python train.py --dataset="short read English sentences (LibriTTS-R)" --encoder_drop_path=0.05 --decoder_head_dim=32 --decoder_bias="none" --decoder_layer_scale_init=0.01 --warmup_steps=530
Rows from block 3 of the text decoder, named by matrix and row number. Rows with one number belong to one neuron. Each number is 200 + 30 x the weight over its row's rms, rounded and kept within 0 to 999. All counts start at 0. After the name is the row's rms in percent of the matrix's.
# fc1: MLP up (decoder.blocks.3.mlp.fc1.weight, 1024x256), inputs 0-127
# fc2: MLP down (decoder.blocks.3.mlp.fc2.weight, 256x1024, transposed), outputs 0-127
fc1.96,094,255,216,232,255,153,187,197,210,171,159,178,262,186,200,203,215,194,232,154,221,231,157,203,253,195,162,162,186,205,198,213,191,197,185,189,231,189,217,200,152,140,164,162,209,219,207,192,256,202,170,241,203,180,170,205,217,238,200,173,227,185,174,256,184,164,198,213,211,234,179,222,229,277,243,208,237,245,226,187,178,219,213,275,178,207,200,186,251,227,186,181,206,172,225,210,215,199,179,189,193,239,229,179,238,212,160,168,221,178,182,157,193,234,218,260,197,205,179,231,177,224,185,168,189,253,190,225,220
fc1.97,106,287,222,204,203,184,166,209,168,163,176,170,149,185,150,179,169,242,235,206,115,172,221,216,232,195,217,184,148,201,220,170,179,166,210,212,161,188,221,200,195,185,228,181,238,238,229,195,186,111,187,228,216,194,241,209,200,173,242,228,161,236,252,221,220,232,215,220,229,194,296,180,132,183,198,142,187,183,220,222,176,158,155,165,212,238,258,192,208,231,183,165,203,232,191,178,236,236,190,215,196,199,269,185,214,193,210,211,212,210,207,212,222,223,170,208,255,235,182,226,221,173,181,207,162,203,206,155,152
fc1.98,101,205,165,183,222,240,200,190,184,179,216,128,222,212,205,191,161,154,154,196,175,212,195,213,197,240,214,184,180,226,231,185,248,186,232,187,221,206,186,217,241,226,166,190,251,280,131,174,217,191,202,191,182,219,166,189,215,202,191,175,193,177,171,178,276,225,161,168,175,218,278,189,142,263,171,176,232,238,229,233,186,246,207,195,222,217,183,219,190,208,194,187,201,177,220,213,225,177,162,212,212,229,254,255,249,195,206,166,211,208,132,188,272,165,147,211,206,184,179,198,241,247,219,179,172,236,202,208,222
fc1.99,100,239,176,207,201,215,172,245,252,194,135,217,195,203,203,175,212,225,206,221,165,219,206,203,199,143,156,154,180,145,170,246,193,192,186,188,190,234,154,193,198,178,202,184,169,156,201,172,195,208,176,223,147,167,183,231,229,188,228,245,193,215,238,178,212,166,239,188,189,178,198,187,172,218,244,211,216,171,235,226,160,196,248,219,208,211,195,204,216,231,222,226,136,154,187,183,198,182,207,183,227,220,211,226,180,200,185,174,188,167,220,158,221,244,214,156,210,204,191,210,165,131,216,191,190,242,205,224,198
fc1.100,095,167,197,176,134,243,197,253,181,192,175,208,159,218,199,198,218,246,230,192,215,252,128,176,192,193,195,172,218,185,203,193,250,153,183,167,166,211,197,179,177,204,209,217,210,224,206,168,167,187,191,204,246,199,178,188,142,205,179,241,120,179,204,179,260,240,217,193,168,201,198,199,136,250,212,194,167,224,223,207,221,268,166,186,188,201,155,217,201,221,181,265,186,176,215,172,148,232,206,235,242,166,181,207,170,216,176,184,207,162,137,240,166,229,191,222,265,210,242,196,204,187,189,169,196,172,263,212,244
fc1.101,103,227,158,160,220,168,216,234,243,186,247,218,223,163,211,221,173,199,187,197,173,232,222,187,121,245,229,204,242,161,257,170,244,144,162,203,188,179,191,195,143,183,214,163,216,205,183,209,211,164,198,182,190,166,200,219,137,179,196,158,206,202,244,166,206,167,221,216,191,214,222,159,188,159,255,209,204,154,204,168,274,179,98,228,188,219,232,183,221,213,242,248,192,219,252,201,151,220,215,204,214,213,189,244,167,193,189,219,188,170,226,196,259,217,223,217,156,215,213,197,228,219,228,150,213,198,167,197,227
fc1.102,093,214,185,206,222,211,195,179,168,237,247,183,183,187,233,152,180,168,220,178,222,152,198,188,193,224,234,129,205,185,210,130,218,214,235,202,219,162,204,218,211,260,157,179,235,211,169,174,171,163,182,234,247,189,157,169,272,162,194,232,169,206,178,193,237,194,209,256,203,188,180,211,231,239,176,231,157,206,207,199,154,163,207,199,197,203,200,207,239,223,233,244,181,184,233,186,217,215,244,215,170,152,231,258,214,190,207,202,203,233,213,205,197,257,149,234,147,164,225,204,187,205,233,213,165,180,186,201,192
fc1.103,095,190,207,217,173,177,179,165,181,149,153,237,138,193,179,158,188,196,208,197,266,144,212,242,175,186,151,237,199,190,168,166,187,250,251,220,203,204,202,206,154,173,144,225,211,254,172,216,228,229,176,247,237,197,204,173,185,193,139,209,160,179,167,223,201,143,180,246,169,199,258,212,191,229,242,183,210,193,168,188,151,171,233,214,237,184,215,197,186,182,209,186,168,152,244,192,220,201,146,150,166,258,159,220,230,221,175,251,205,182,254,228,187,188,156,234,172,164,160,172,239,216,177,198,200,233,233,200,195
fc1.104,101,168,227,194,192,193,169,216,208,245,160,240,201,187,164,195,187,239,148,182,181,168,175,252,218,149,200,200,199,216,223,150,204,216,200,187,233,183,173,229,209,216,222,220,174,150,220,203,186,209,183,146,191,204,204,156,226,193,206,208,169,192,257,245,247,219,290,192,175,187,206,164,225,183,199,234,147,148,166,225,139,176,178,209,189,256,133,228,131,214,237,177,224,165,197,228,217,264,208,155,201,183,180,257,216,200,182,219,202,236,200,193,215,230,134,153,238,164,153,187,210,207,212,203,177,157,183,191,191
fc1.105,095,207,193,156,180,227,200,214,147,234,196,204,174,215,182,251,195,246,193,199,185,185,202,228,159,227,240,186,249,156,222,203,229,214,221,208,242,198,174,243,131,245,240,227,174,224,118,235,191,212,248,173,158,149,191,198,213,196,218,158,246,205,177,219,197,158,254,242,251,156,179,236,232,236,184,177,165,249,201,214,199,206,209,243,188,228,211,124,251,203,185,230,168,199,203,223,194,212,169,164,216,189,176,221,200,180,172,221,184,160,235,251,245,165,200,190,214,188,209,187,175,184,203,179,258,209,190,223,183
fc1.106,088,201,213,247,192,240,170,215,232,178,250,241,214,214,138,216,196,240,187,211,189,206,247,206,216,169,234,182,210,204,149,216,224,173,189,147,152,218,179,191,252,174,166,202,156,218,189,152,168,224,190,270,170,221,210,192,216,195,181,229,196,193,210,197,161,153,208,257,232,175,171,208,161,209,228,149,145,188,198,215,205,156,210,164,174,204,265,263,177,202,206,215,250,170,211,223,159,184,204,221,238,202,174,185,231,207,186,209,224,242,255,224,261,241,182,224,248,191,149,181,139,212,229,183,136,203,185,173,168
fc1.107,096,177,170,229,245,216,168,186,202,135,153,211,202,176,155,179,165,187,212,182,140,237,233,233,253,235,234,231,225,254,217,215,198,221,181,194,179,153,212,209,194,178,188,150,203,200,191,177,157,160,181,226,198,186,245,220,156,184,219,183,163,245,194,267,223,224,172,275,186,221,233,226,223,207,214,235,263,220,189,174,190,210,178,218,139,214,217,249,209,181,251,204,259,186,192,197,181,157,182,184,177,179,199,185,225,153,187,184,231,169,155,227,195,218,216,193,235,254,195,207,224,162,180,192,216,198,203,224,201
fc1.108,096,266,178,224,247,222,162,190,248,246,262,223,247,192,134,221,182,241,217,189,211,141,146,225,192,191,193,182,183,214,192,226,182,233,192,126,235,214,242,207,195,180,183,159,185,179,219,145,223,164,194,161,217,193,216,203,197,154,183,173,178,204,225,139,217,176,168,261,204,181,209,243,188,157,194,195,221,220,174,163,178,227,201,165,212,178,153,193,192,187,201,229,164,166,171,186,164,216,175,177,247,197,232,209,204,175,209,156,163,231,200,164,215,217,201,198,242,217,249,187,256,179,216,172,172,188,233,181,249
fc1.109,083,265,166,196,224,178,168,217,223,190,158,178,242,176,201,180,217,237,198,194,226,216,230,188,233,182,236,156,169,226,215,251,261,209,222,191,157,208,198,200,142,196,206,190,227,207,122,200,210,229,206,244,202,191,212,236,212,211,223,202,229,191,179,196,229,194,215,171,173,170,239,204,219,186,177,204,210,180,223,182,239,223,209,184,174,169,238,175,197,196,250,166,209,226,199,284,149,220,234,207,227,211,250,203,201,252,175,216,186,175,232,187,199,220,210,216,170,229,198,157,278,190,228,200,168,215,243,272,143
fc1.110,091,183,200,217,220,225,179,197,190,231,147,216,127,183,134,219,134,203,218,217,240,165,237,186,180,187,185,162,200,203,231,197,222,211,206,201,137,179,170,175,249,177,142,166,128,238,206,218,155,209,212,301,206,184,150,180,185,206,195,212,179,209,217,185,182,225,311,222,199,197,218,235,201,190,207,178,193,182,217,166,207,209,239,203,132,189,172,227,147,173,158,199,232,145,212,262,210,183,227,216,177,217,172,120,182,192,206,216,256,206,212,165,154,227,193,248,228,197,208,171,213,181,193,245,173,165,179,162,232
fc1.111,102,161,195,225,217,152,126,174,210,195,231,238,194,207,148,177,253,198,209,210,238,186,199,207,201,203,162,208,193,207,220,156,275,205,135,165,217,222,141,215,219,165,202,207,204,236,172,209,244,224,227,196,173,175,208,239,260,245,214,227,258,176,202,176,198,233,203,193,222,196,192,183,227,218,191,194,176,217,236,211,229,175,206,197,195,245,208,185,223,235,239,201,213,178,160,206,219,172,220,230,179,221,184,161,219,169,263,188,175,163,179,196,235,186,272,159,209,276,199,212,225,196,192,204,255,221,198,267,198
fc1.112,084,201,240,260,219,162,197,195,262,198,173,149,255,176,214,236,213,197,222,232,212,211,170,175,150,238,195,170,223,159,156,231,135,236,229,176,203,159,230,273,227,183,202,188,219,207,249,184,195,251,160,188,226,232,212,165,174,200,253,265,189,188,200,213,244,160,217,183,177,180,160,271,211,229,207,205,234,275,190,178,185,157,214,214,180,192,182,200,162,179,224,247,244,209,144,191,241,196,228,237,179,207,185,182,171,199,202,198,204,160,219,224,215,187,199,195,184,224,202,239,238,217,215,193,142,183,219,146,252
fc1.113,108,181,225,210,189,200,229,206,149,151,181,215,178,178,162,217,269,199,213,208,165,190,239,170,175,209,235,198,235,248,204,184,170,178,165,188,157,230,150,247,235,215,192,207,168,244,228,210,179,215,238,209,209,246,153,187,204,183,147,191,194,238,215,226,166,188,124,243,184,174,196,213,197,248,235,222,216,204,164,162,182,213,181,181,212,154,195,229,176,207,242,177,173,173,242,168,223,171,186,236,171,230,197,191,256,209,258,210,175,161,223,207,216,227,180,170,210,229,210,221,196,200,196,218,248,240,228,192,183
fc1.114,108,212,220,178,196,192,225,198,230,196,184,178,208,216,235,154,176,188,180,196,213,142,244,266,229,237,215,184,229,142,194,209,213,225,179,223,225,232,213,214,183,195,175,183,174,202,136,164,199,210,221,162,216,167,247,224,226,243,117,207,171,161,226,254,188,152,179,173,249,247,186,201,238,167,178,208,197,184,228,195,146,188,202,197,178,206,211,228,249,238,197,191,180,210,193,227,173,209,228,180,192,193,200,214,232,193,235,183,173,199,199,210,190,227,194,181,207,196,193,193,209,157,171,181,220,246,137,168,156
fc1.115,102,174,310,217,177,175,147,237,181,194,215,197,247,210,198,161,224,233,165,191,246,210,130,194,181,212,211,201,220,125,220,193,198,191,199,237,189,208,226,214,222,190,218,160,292,140,171,150,187,230,235,166,212,183,142,147,175,170,188,214,181,220,232,200,212,220,202,239,178,146,223,192,223,174,203,261,192,139,236,193,193,267,156,192,198,272,198,217,227,191,227,196,188,163,224,253,198,201,201,211,224,223,176,195,216,189,180,219,121,202,206,178,193,132,171,161,213,140,201,194,192,179,204,209,196,240,207,166,185
fc1.116,112,252,200,220,147,233,228,221,220,187,211,249,210,202,134,161,196,220,184,218,203,211,220,208,217,192,182,208,225,225,184,170,215,204,187,220,188,190,231,145,180,190,222,254,154,232,195,196,184,212,226,264,209,199,186,216,242,186,167,197,205,201,165,159,212,213,240,226,167,160,225,171,269,189,199,152,193,175,221,200,225,134,222,222,174,192,228,185,162,220,196,216,194,237,224,191,174,187,227,170,209,212,211,243,196,196,146,197,208,185,241,210,221,181,203,167,226,197,166,284,210,220,217,186,142,137,160,237,168
fc1.117,102,217,190,187,229,171,243,234,264,220,191,194,191,224,216,197,149,204,211,203,187,174,201,178,178,196,209,191,203,162,193,227,198,239,192,203,231,188,218,175,183,197,217,170,226,194,230,216,198,238,168,201,204,230,156,200,187,187,218,211,220,188,198,176,179,200,222,263,204,230,199,191,189,121,205,162,196,189,242,185,201,186,190,206,182,213,162,180,225,213,223,205,200,211,220,206,207,228,193,199,245,183,183,225,185,226,184,218,266,190,239,253,216,193,210,156,203,184,170,222,223,204,211,219,104,247,174,183,253
fc1.118,108,194,214,171,200,126,250,175,197,169,189,231,224,218,161,218,241,186,194,157,169,187,260,217,158,208,187,197,202,203,180,213,275,226,160,177,196,205,189,233,184,212,138,158,166,244,198,230,189,220,227,258,202,156,202,175,163,191,241,198,201,225,194,216,200,170,166,185,212,200,236,232,203,186,164,210,214,268,191,232,185,181,241,214,225,178,214,154,179,223,222,152,196,170,231,244,185,184,189,247,266,181,225,176,204,216,190,158,160,165,215,188,215,248,244,223,205,266,235,202,253,207,172,233,211,258,153,232,256
fc1.119,114,270,181,164,175,247,174,175,182,177,217,165,183,199,199,110,207,185,212,210,171,224,208,178,194,213,212,239,166,181,166,214,241,258,184,139,182,187,204,222,200,234,215,238,183,205,200,214,186,148,216,233,197,208,204,234,224,203,211,257,249,138,254,170,175,206,238,247,228,232,217,208,166,196,175,228,174,181,219,166,165,195,241,194,199,233,205,227,133,214,235,206,250,159,153,211,234,189,229,169,231,232,202,173,201,220,228,184,221,180,189,173,210,288,229,229,205,143,199,262,184,265,151,232,182,207,160,207,193
fc1.120,096,177,156,257,174,207,196,215,177,167,201,209,202,195,200,176,179,209,188,184,233,243,201,173,151,218,210,154,215,240,205,218,219,210,221,179,165,230,232,219,227,233,206,194,147,203,172,178,177,235,172,255,172,180,195,180,206,191,235,211,191,247,227,167,198,155,204,193,227,227,212,260,189,159,182,200,203,142,198,244,223,216,221,195,260,211,214,221,164,220,198,214,248,210,265,196,246,173,243,261,156,204,218,177,154,207,183,220,184,155,183,190,204,188,208,212,204,217,135,156,181,182,160,180,133,224,231,209,202
fc1.121,104,195,212,249,229,218,190,175,203,196,156,195,222,156,182,144,206,179,201,218,174,197,189,156,204,194,242,234,227,198,154,178,264,217,207,197,202,198,207,245,194,207,232,159,163,197,205,161,226,185,193,214,227,228,143,189,171,244,109,221,262,226,223,220,130,235,172,218,214,198,209,220,192,215,228,106,200,183,223,177,222,233,169,180,122,207,161,203,162,214,228,195,219,176,219,205,204,205,189,247,260,256,222,227,198,167,177,191,167,189,191,208,192,258,121,169,195,171,151,201,163,215,225,188,227,233,213,255,183
fc1.122,099,194,171,205,174,183,227,207,207,214,173,211,196,205,165,191,103,218,190,207,177,185,192,175,212,273,133,175,205,193,221,215,201,176,245,230,209,217,184,168,194,180,188,208,183,173,201,196,240,236,181,209,208,167,167,187,213,147,196,182,235,238,248,174,196,210,202,213,261,143,187,194,211,201,209,211,182,172,238,177,165,173,227,205,204,239,218,184,215,167,133,201,220,203,191,201,175,202,227,201,191,199,171,220,259,206,245,187,191,187,263,227,215,193,202,153,219,178,148,202,210,232,163,247,172,273,211,234,204
fc2.96,104,225,152,213,194,220,186,205,199,205,177,192,186,180,169,210,166,231,189,196,227,206,232,202,188,204,137,194,245,218,167,218,234,203,192,203,184,182,237,202,184,171,211,173,166,165,210,183,201,179,231,197,191,116,177,187,179,134,195,212,164,233,245,200,236,165,254,214,208,161,196,250,157,195,265,157,174,225,164,193,199,213,224,177,239,132,191,240,191,221,155,170,177,173,163,246,172,198,213,130,209,201,192,215,231,203,176,215,188,224,214,201,216,172,236,267,183,169,246,183,208,206,212,189,100,176,183,246,204
fc2.97,103,183,241,165,232,267,205,249,224,185,208,212,156,179,265,172,204,190,192,245,235,241,179,198,151,237,250,183,206,139,228,201,222,220,157,166,178,244,215,216,184,199,185,246,224,113,152,209,218,208,194,163,155,225,176,176,184,236,240,182,212,191,186,192,147,158,181,259,179,185,174,175,180,177,200,159,247,212,141,148,258,187,188,174,210,182,235,238,203,166,191,182,205,239,183,211,182,294,224,202,218,172,164,223,198,187,216,219,236,123,256,181,203,219,194,171,198,240,205,183,204,192,167,164,172,166,225,204,186
fc2.98,110,205,171,181,204,168,168,176,217,212,253,170,227,118,208,184,184,234,161,208,242,182,227,202,174,221,168,254,192,202,209,230,172,226,215,241,168,165,204,270,231,203,145,195,192,221,211,211,207,181,197,188,159,144,194,166,167,259,271,203,184,207,202,189,263,173,142,186,234,221,258,181,193,196,233,220,218,175,180,211,200,184,186,244,150,239,179,238,216,159,255,251,168,174,179,149,142,187,176,180,196,130,208,196,140,207,209,163,196,217,253,215,174,214,183,231,213,136,183,197,164,185,196,171,221,171,199,224,214
fc2.99,097,173,231,230,188,220,184,181,189,237,206,223,177,239,187,191,250,209,224,178,184,190,178,203,222,231,168,218,253,203,244,154,187,201,177,249,196,197,202,219,184,218,253,152,194,193,130,194,198,201,211,143,146,191,201,165,190,157,240,185,217,216,172,207,220,205,172,199,171,210,189,213,181,197,232,174,214,175,202,186,206,185,225,199,210,223,166,217,189,222,194,232,190,178,246,173,165,210,214,146,207,219,231,168,207,186,244,240,269,155,171,183,175,202,170,220,174,163,171,147,257,187,256,158,283,168,199,165,221
fc2.100,099,180,225,202,196,142,204,156,170,193,207,231,222,205,209,238,189,83,189,244,165,184,154,178,145,212,217,244,137,227,253,252,198,240,170,227,144,187,218,210,225,125,212,195,201,234,154,212,200,157,194,182,215,220,213,251,197,178,171,247,214,237,232,195,162,215,184,133,181,214,194,192,217,184,207,187,207,233,186,178,136,155,233,183,185,213,248,214,236,197,185,159,220,214,242,235,172,168,242,207,176,177,174,206,168,227,181,275,168,235,166,203,166,192,199,215,237,185,262,162,245,209,217,239,212,267,177,168,211
fc2.101,104,174,188,202,187,265,170,200,204,174,154,163,222,187,184,314,237,202,189,241,219,176,218,206,188,167,265,182,225,172,170,194,192,202,179,199,238,209,222,136,193,260,188,181,206,196,281,200,178,219,176,213,199,240,189,212,224,242,183,186,172,198,221,204,229,206,214,216,161,237,191,182,197,203,235,227,239,128,213,134,186,205,208,199,184,196,228,193,151,251,187,166,208,164,186,160,228,156,260,213,189,154,145,197,144,170,175,213,251,189,172,213,203,245,170,194,212,226,206,126,247,201,201,140,251,230,193,219,216
fc2.102,093,208,231,172,237,211,162,195,190,211,168,240,185,200,181,192,211,138,188,231,209,209,202,251,169,207,194,218,186,238,163,226,188,232,191,214,195,166,232,178,236,187,188,212,158,213,230,176,184,184,234,190,172,226,159,199,216,143,186,210,203,261,205,142,137,192,198,156,149,201,213,238,206,243,225,158,193,199,230,175,193,198,294,183,185,198,159,221,250,224,188,174,208,138,211,186,168,146,173,269,221,260,222,222,228,207,207,198,261,236,219,178,190,205,185,210,217,203,176,262,247,204,211,163,194,202,198,170,189
fc2.103,086,236,190,203,213,214,195,233,178,282,201,181,190,183,187,159,236,253,171,201,192,260,207,196,177,219,182,183,225,231,266,245,190,210,207,192,232,190,194,212,187,157,217,185,179,171,134,209,227,221,260,188,163,176,192,189,198,230,251,228,180,213,199,170,190,256,138,160,206,124,156,215,184,205,195,180,252,171,181,230,215,146,173,201,237,229,239,247,170,195,170,216,200,163,208,239,213,239,197,225,218,205,240,210,181,201,222,246,165,218,175,178,231,176,193,211,224,181,201,219,189,217,163,196,234,215,184,183,233
fc2.104,100,198,243,171,179,177,203,141,232,205,245,238,246,217,201,152,176,192,187,191,178,194,252,213,194,228,236,166,173,186,165,164,222,212,257,155,182,217,143,173,232,189,178,206,189,176,163,177,188,233,176,176,239,204,186,212,150,215,165,189,224,254,172,186,117,187,201,203,180,127,202,215,213,230,155,212,182,195,186,183,196,215,193,158,174,169,199,211,136,142,210,237,169,226,206,224,252,187,244,211,203,221,180,260,221,213,184,185,212,186,204,207,163,183,231,173,222,162,220,205,177,321,162,192,218,205,184,196,214
fc2.105,095,192,188,264,211,198,187,170,214,152,205,236,233,237,216,196,241,204,186,189,220,181,154,185,195,233,239,210,178,156,194,168,194,170,218,222,230,219,232,183,239,204,202,164,246,154,223,211,267,210,163,244,201,218,151,169,243,257,223,167,161,180,177,200,196,237,261,202,163,213,135,181,241,192,225,187,224,193,172,202,204,227,175,206,195,237,272,201,201,177,228,218,255,191,209,212,193,187,210,209,227,184,195,232,149,203,203,213,207,216,224,199,224,214,168,236,229,194,225,227,245,205,220,165,230,218,219,215,185
fc2.106,103,184,234,162,272,216,176,199,235,240,225,228,217,150,230,204,215,214,225,199,229,241,173,210,219,181,189,139,225,186,261,135,180,182,222,221,241,223,191,202,163,187,203,190,204,203,240,182,215,210,190,203,187,201,180,172,268,146,212,214,221,146,204,206,233,205,225,201,187,194,206,234,176,208,189,229,204,161,220,199,230,189,229,261,212,211,207,205,238,157,232,237,138,147,212,99,208,204,169,181,181,198,184,183,179,179,270,243,186,226,239,213,223,170,203,180,198,184,182,160,195,259,177,233,198,185,232,257,149
fc2.107,096,173,178,206,205,220,213,151,247,172,246,176,186,205,182,152,164,225,263,190,193,225,190,271,215,189,148,116,210,145,127,191,215,260,185,159,158,207,235,231,227,131,181,195,242,229,205,214,163,186,211,227,194,225,216,239,186,208,188,167,235,196,227,154,160,161,204,177,184,236,270,259,190,212,210,172,224,232,142,227,186,149,205,208,225,145,183,214,149,186,235,201,181,195,226,197,248,179,216,170,184,200,205,148,191,206,196,193,249,205,191,199,240,208,181,208,169,239,213,172,218,211,198,205,190,232,185,211,208
fc2.108,096,221,192,215,185,222,184,183,207,205,166,249,159,284,208,189,167,161,181,219,267,169,188,183,240,161,197,205,154,238,264,175,183,256,125,267,192,171,212,226,219,218,202,234,183,169,197,211,189,187,199,191,246,220,217,189,163,173,162,210,215,213,248,141,211,201,205,188,187,157,187,117,169,189,160,159,232,239,237,220,171,167,221,212,221,209,197,181,206,177,210,249,165,201,168,175,224,252,201,198,207,207,127,153,172,228,227,193,227,207,184,206,200,232,232,240,189,217,129,252,206,235,187,168,210,194,168,214,223
fc2.109,086,229,214,178,201,175,175,194,226,213,170,165,209,208,196,211,175,137,142,157,177,206,182,192,228,192,193,230,227,225,153,181,177,216,194,221,204,122,187,195,214,196,213,178,226,208,226,232,212,191,197,180,186,194,175,221,226,195,201,232,138,205,224,145,177,180,235,217,190,170,220,229,221,238,244,208,225,190,201,171,216,161,156,180,168,135,190,183,252,169,255,253,159,219,200,262,169,239,189,235,167,188,215,156,176,178,230,192,234,147,221,202,122,194,166,227,237,163,285,179,229,181,184,202,191,174,214,140,207
fc2.110,092,165,223,152,229,200,199,179,157,198,164,209,225,207,204,185,233,188,193,187,212,180,205,194,161,199,194,195,183,170,178,248,212,180,232,123,160,169,160,205,172,194,185,205,219,205,183,182,191,169,224,206,174,165,171,167,244,225,240,235,167,190,203,241,185,224,210,180,198,182,223,159,154,241,142,235,210,156,224,134,166,184,188,191,281,210,190,254,204,227,186,179,177,186,200,185,134,219,166,251,181,122,237,199,232,189,178,207,116,240,135,161,243,161,253,198,249,210,229,179,153,184,238,221,145,153,193,149,206
fc2.111,101,207,217,250,208,212,176,246,167,200,209,206,208,167,156,248,208,188,246,205,225,173,177,193,259,174,195,184,156,176,213,194,251,212,193,215,137,168,192,200,190,204,176,189,199,210,216,157,165,228,196,212,224,245,232,221,197,259,145,199,189,241,209,140,232,146,262,238,240,174,186,223,264,223,203,178,181,162,247,167,208,239,216,171,264,207,244,209,185,176,198,230,171,259,235,152,204,229,199,213,146,155,163,152,210,139,204,200,217,225,198,196,185,251,218,231,215,227,237,181,289,237,236,187,189,250,194,198,242
fc2.112,097,212,208,186,251,242,156,188,164,148,180,178,156,140,216,137,220,205,235,216,185,214,237,214,221,202,221,162,195,258,186,199,180,228,205,204,202,174,203,178,187,190,207,200,226,162,173,235,147,229,240,217,144,193,192,252,221,143,224,183,242,239,204,211,185,193,164,187,164,243,166,185,198,271,165,188,165,253,228,191,212,237,249,210,242,189,256,238,190,236,200,201,205,182,185,178,195,253,205,198,198,236,188,249,195,295,172,226,147,208,217,200,212,188,215,198,183,225,212,172,201,123,130,194,161,216,195,147,187
fc2.113,105,126,256,231,193,239,244,238,166,234,189,182,169,224,206,194,228,266,234,270,171,190,181,229,211,209,190,98,175,229,201,206,199,235,185,238,213,192,224,174,224,208,231,206,194,202,215,180,206,202,219,175,182,146,225,168,217,246,174,197,257,204,157,193,218,189,217,207,165,217,208,238,184,158,217,172,162,193,227,191,178,223,210,164,138,183,162,233,187,197,147,172,157,220,186,221,218,228,203,206,176,185,212,160,198,215,237,177,165,209,179,164,186,211,182,185,219,178,191,291,211,275,243,235,172,237,182,211,236
fc2.114,107,181,241,183,198,207,233,179,252,154,181,172,162,185,244,216,166,194,177,144,209,173,209,187,165,178,210,238,159,112,168,170,190,204,183,136,190,140,178,208,199,128,172,208,210,161,189,208,175,149,180,196,178,177,197,194,184,236,226,243,156,211,179,235,142,194,244,228,212,185,162,187,213,174,224,168,177,193,208,181,228,204,205,196,237,216,226,188,204,194,221,223,245,236,211,190,230,199,247,157,221,174,205,226,194,194,217,179,208,164,153,246,189,212,236,249,160,178,155,163,222,198,201,198,248,141,194,206,166
fc2.115,100,187,222,181,182,225,267,200,172,180,251,239,237,210,225,193,206,163,253,144,185,193,251,168,210,167,170,202,177,188,191,249,185,260,197,167,197,209,237,197,191,203,213,190,188,179,205,163,198,168,221,255,176,245,223,234,238,196,126,201,202,168,254,173,206,182,219,150,172,181,212,200,151,232,192,182,252,179,216,200,209,226,185,221,186,240,159,235,196,209,212,241,198,215,187,124,218,171,220,204,209,246,170,195,151,180,245,241,177,189,200,171,170,174,238,151,194,143,220,176,226,231,190,170,218,159,203,254,146
fc2.116,100,209,175,185,182,204,202,248,225,208,215,179,153,205,192,175,212,128,204,209,215,143,189,223,215,179,191,191,206,192,234,236,158,223,198,224,227,166,145,184,174,219,194,137,211,200,186,222,177,239,209,209,198,239,199,223,205,191,267,207,206,177,221,200,193,215,172,154,222,239,185,158,223,203,180,197,214,203,245,152,163,191,172,222,266,174,238,234,137,179,214,182,196,207,165,199,190,197,142,197,202,194,221,213,237,269,228,239,217,169,212,210,164,180,177,216,231,225,243,196,206,199,197,263,165,216,205,233,222
fc2.117,101,208,228,222,152,259,197,217,234,196,185,189,208,215,202,252,159,192,171,179,215,199,210,189,187,188,227,231,210,218,198,235,171,230,155,206,192,206,193,152,178,269,210,159,225,209,167,187,254,198,212,195,190,237,222,175,213,216,168,211,221,248,198,197,267,217,227,177,237,205,292,200,202,221,240,191,185,222,211,235,214,144,156,201,256,207,240,226,222,226,164,200,232,172,195,204,194,216,155,209,175,230,160,175,210,177,164,213,185,191,203,165,187,254,226,176,244,165,159,188,241,226,204,178,223,166,196,233,220
fc2.118,108,189,203,206,182,246,190,201,194,198,213,212,172,244,134,199,230,204,226,217,117,210,180,203,183,208,171,155,184,185,197,223,220,182,207,214,210,242,189,170,155,236,194,189,185,218,195,197,196,181,195,198,142,202,158,230,231,151,287,192,206,218,170,206,210,219,194,200,259,191,190,233,190,159,203,194,227,234,176,271,194,173,223,212,252,170,267,160,187,227,228,218,202,219,266,215,159,234,204,243,243,199,160,264,242,154,205,183,254,213,256,214,238,249,227,235,191,248,251,215,234,207,171,214,191,230,170,186,173
fc2.119,107,198,202,242,206,197,208,211,225,215,190,188,209,180,207,169,144,263,275,253,177,183,167,255,210,172,212,273,201,208,223,157,190,208,265,242,205,124,222,195,175,176,215,203,222,206,206,206,195,155,164,202,214,173,225,133,202,177,206,185,154,159,236,174,190,193,235,167,181,213,194,223,206,198,201,222,222,218,177,160,202,201,158,169,205,225,200,226,160,167,176,226,203,186,140,267,169,209,225,258,190,254,196,176,248,184,146,219,160,182,184,189,197,183,243,209,207,198,174,235,181,230,221,140,169,253,222,212,187
fc2.120,098,159,233,235,203,219,190,234,229,199,217,129,225,167,230,218,250,215,169,187,171,206,143,161,193,170,208,183,256,190,230,211,235,193,212,215,235,232,181,255,211,195,176,170,217,257,262,162,206,190,204,151,211,174,194,222,205,182,210,198,210,221,172,242,151,196,212,219,199,200,162,204,282,203,189,181,194,227,213,189,214,215,200,249,207,194,149,165,203,208,236,247,192,243,226,213,226,240,150,246,211,162,202,214,164,130,220,185,191,179,187,198,237,178,171,165,210,199,136,182,212,205,210,245,235,221,203,205,245
fc2.121,096,177,212,143,228,212,170,143,168,188,178,189,207,184,220,146,191,154,135,184,256,236,194,200,198,192,251,196,183,210,190,175,241,187,178,181,233,157,186,243,212,184,224,202,208,248,172,226,183,256,178,206,237,205,228,178,185,149,212,227,202,191,186,205,209,181,230,179,200,186,214,202,197,214,201,199,168,185,224,218,169,196,181,168,210,199,201,219,187,142,219,195,246,179,247,168,193,195,157,180,215,217,218,168,265,193,243,176,187,201,115,151,131,195,207,180,254,235,130,166,215,237,185,197,216,200,171,241,184
fc2.122,099,204,254,254,189,210,156,220,160,230,197,179,234,195,253,195,195,228,225,215,199,183,242,199,186,188,206,178,205,172,198,249,186,201,202,277,202,229,249,201,203,143,209,231,220,191,195,242,167,189,151,211,210,184,230,219,197,220,205,164,190,214,219,193,207,204,150,233,239,132,138,206,263,243,205,169,211,165,212,184,190,249,205,198,203,228,266,172,232,167,184,179,192,206,214,221,185,208,237,170,177,197,213,226,119,183,209,235,172,243,212,165,154,197,186,166,185,150,167,191,182,240,160,203,177,177,206,207,260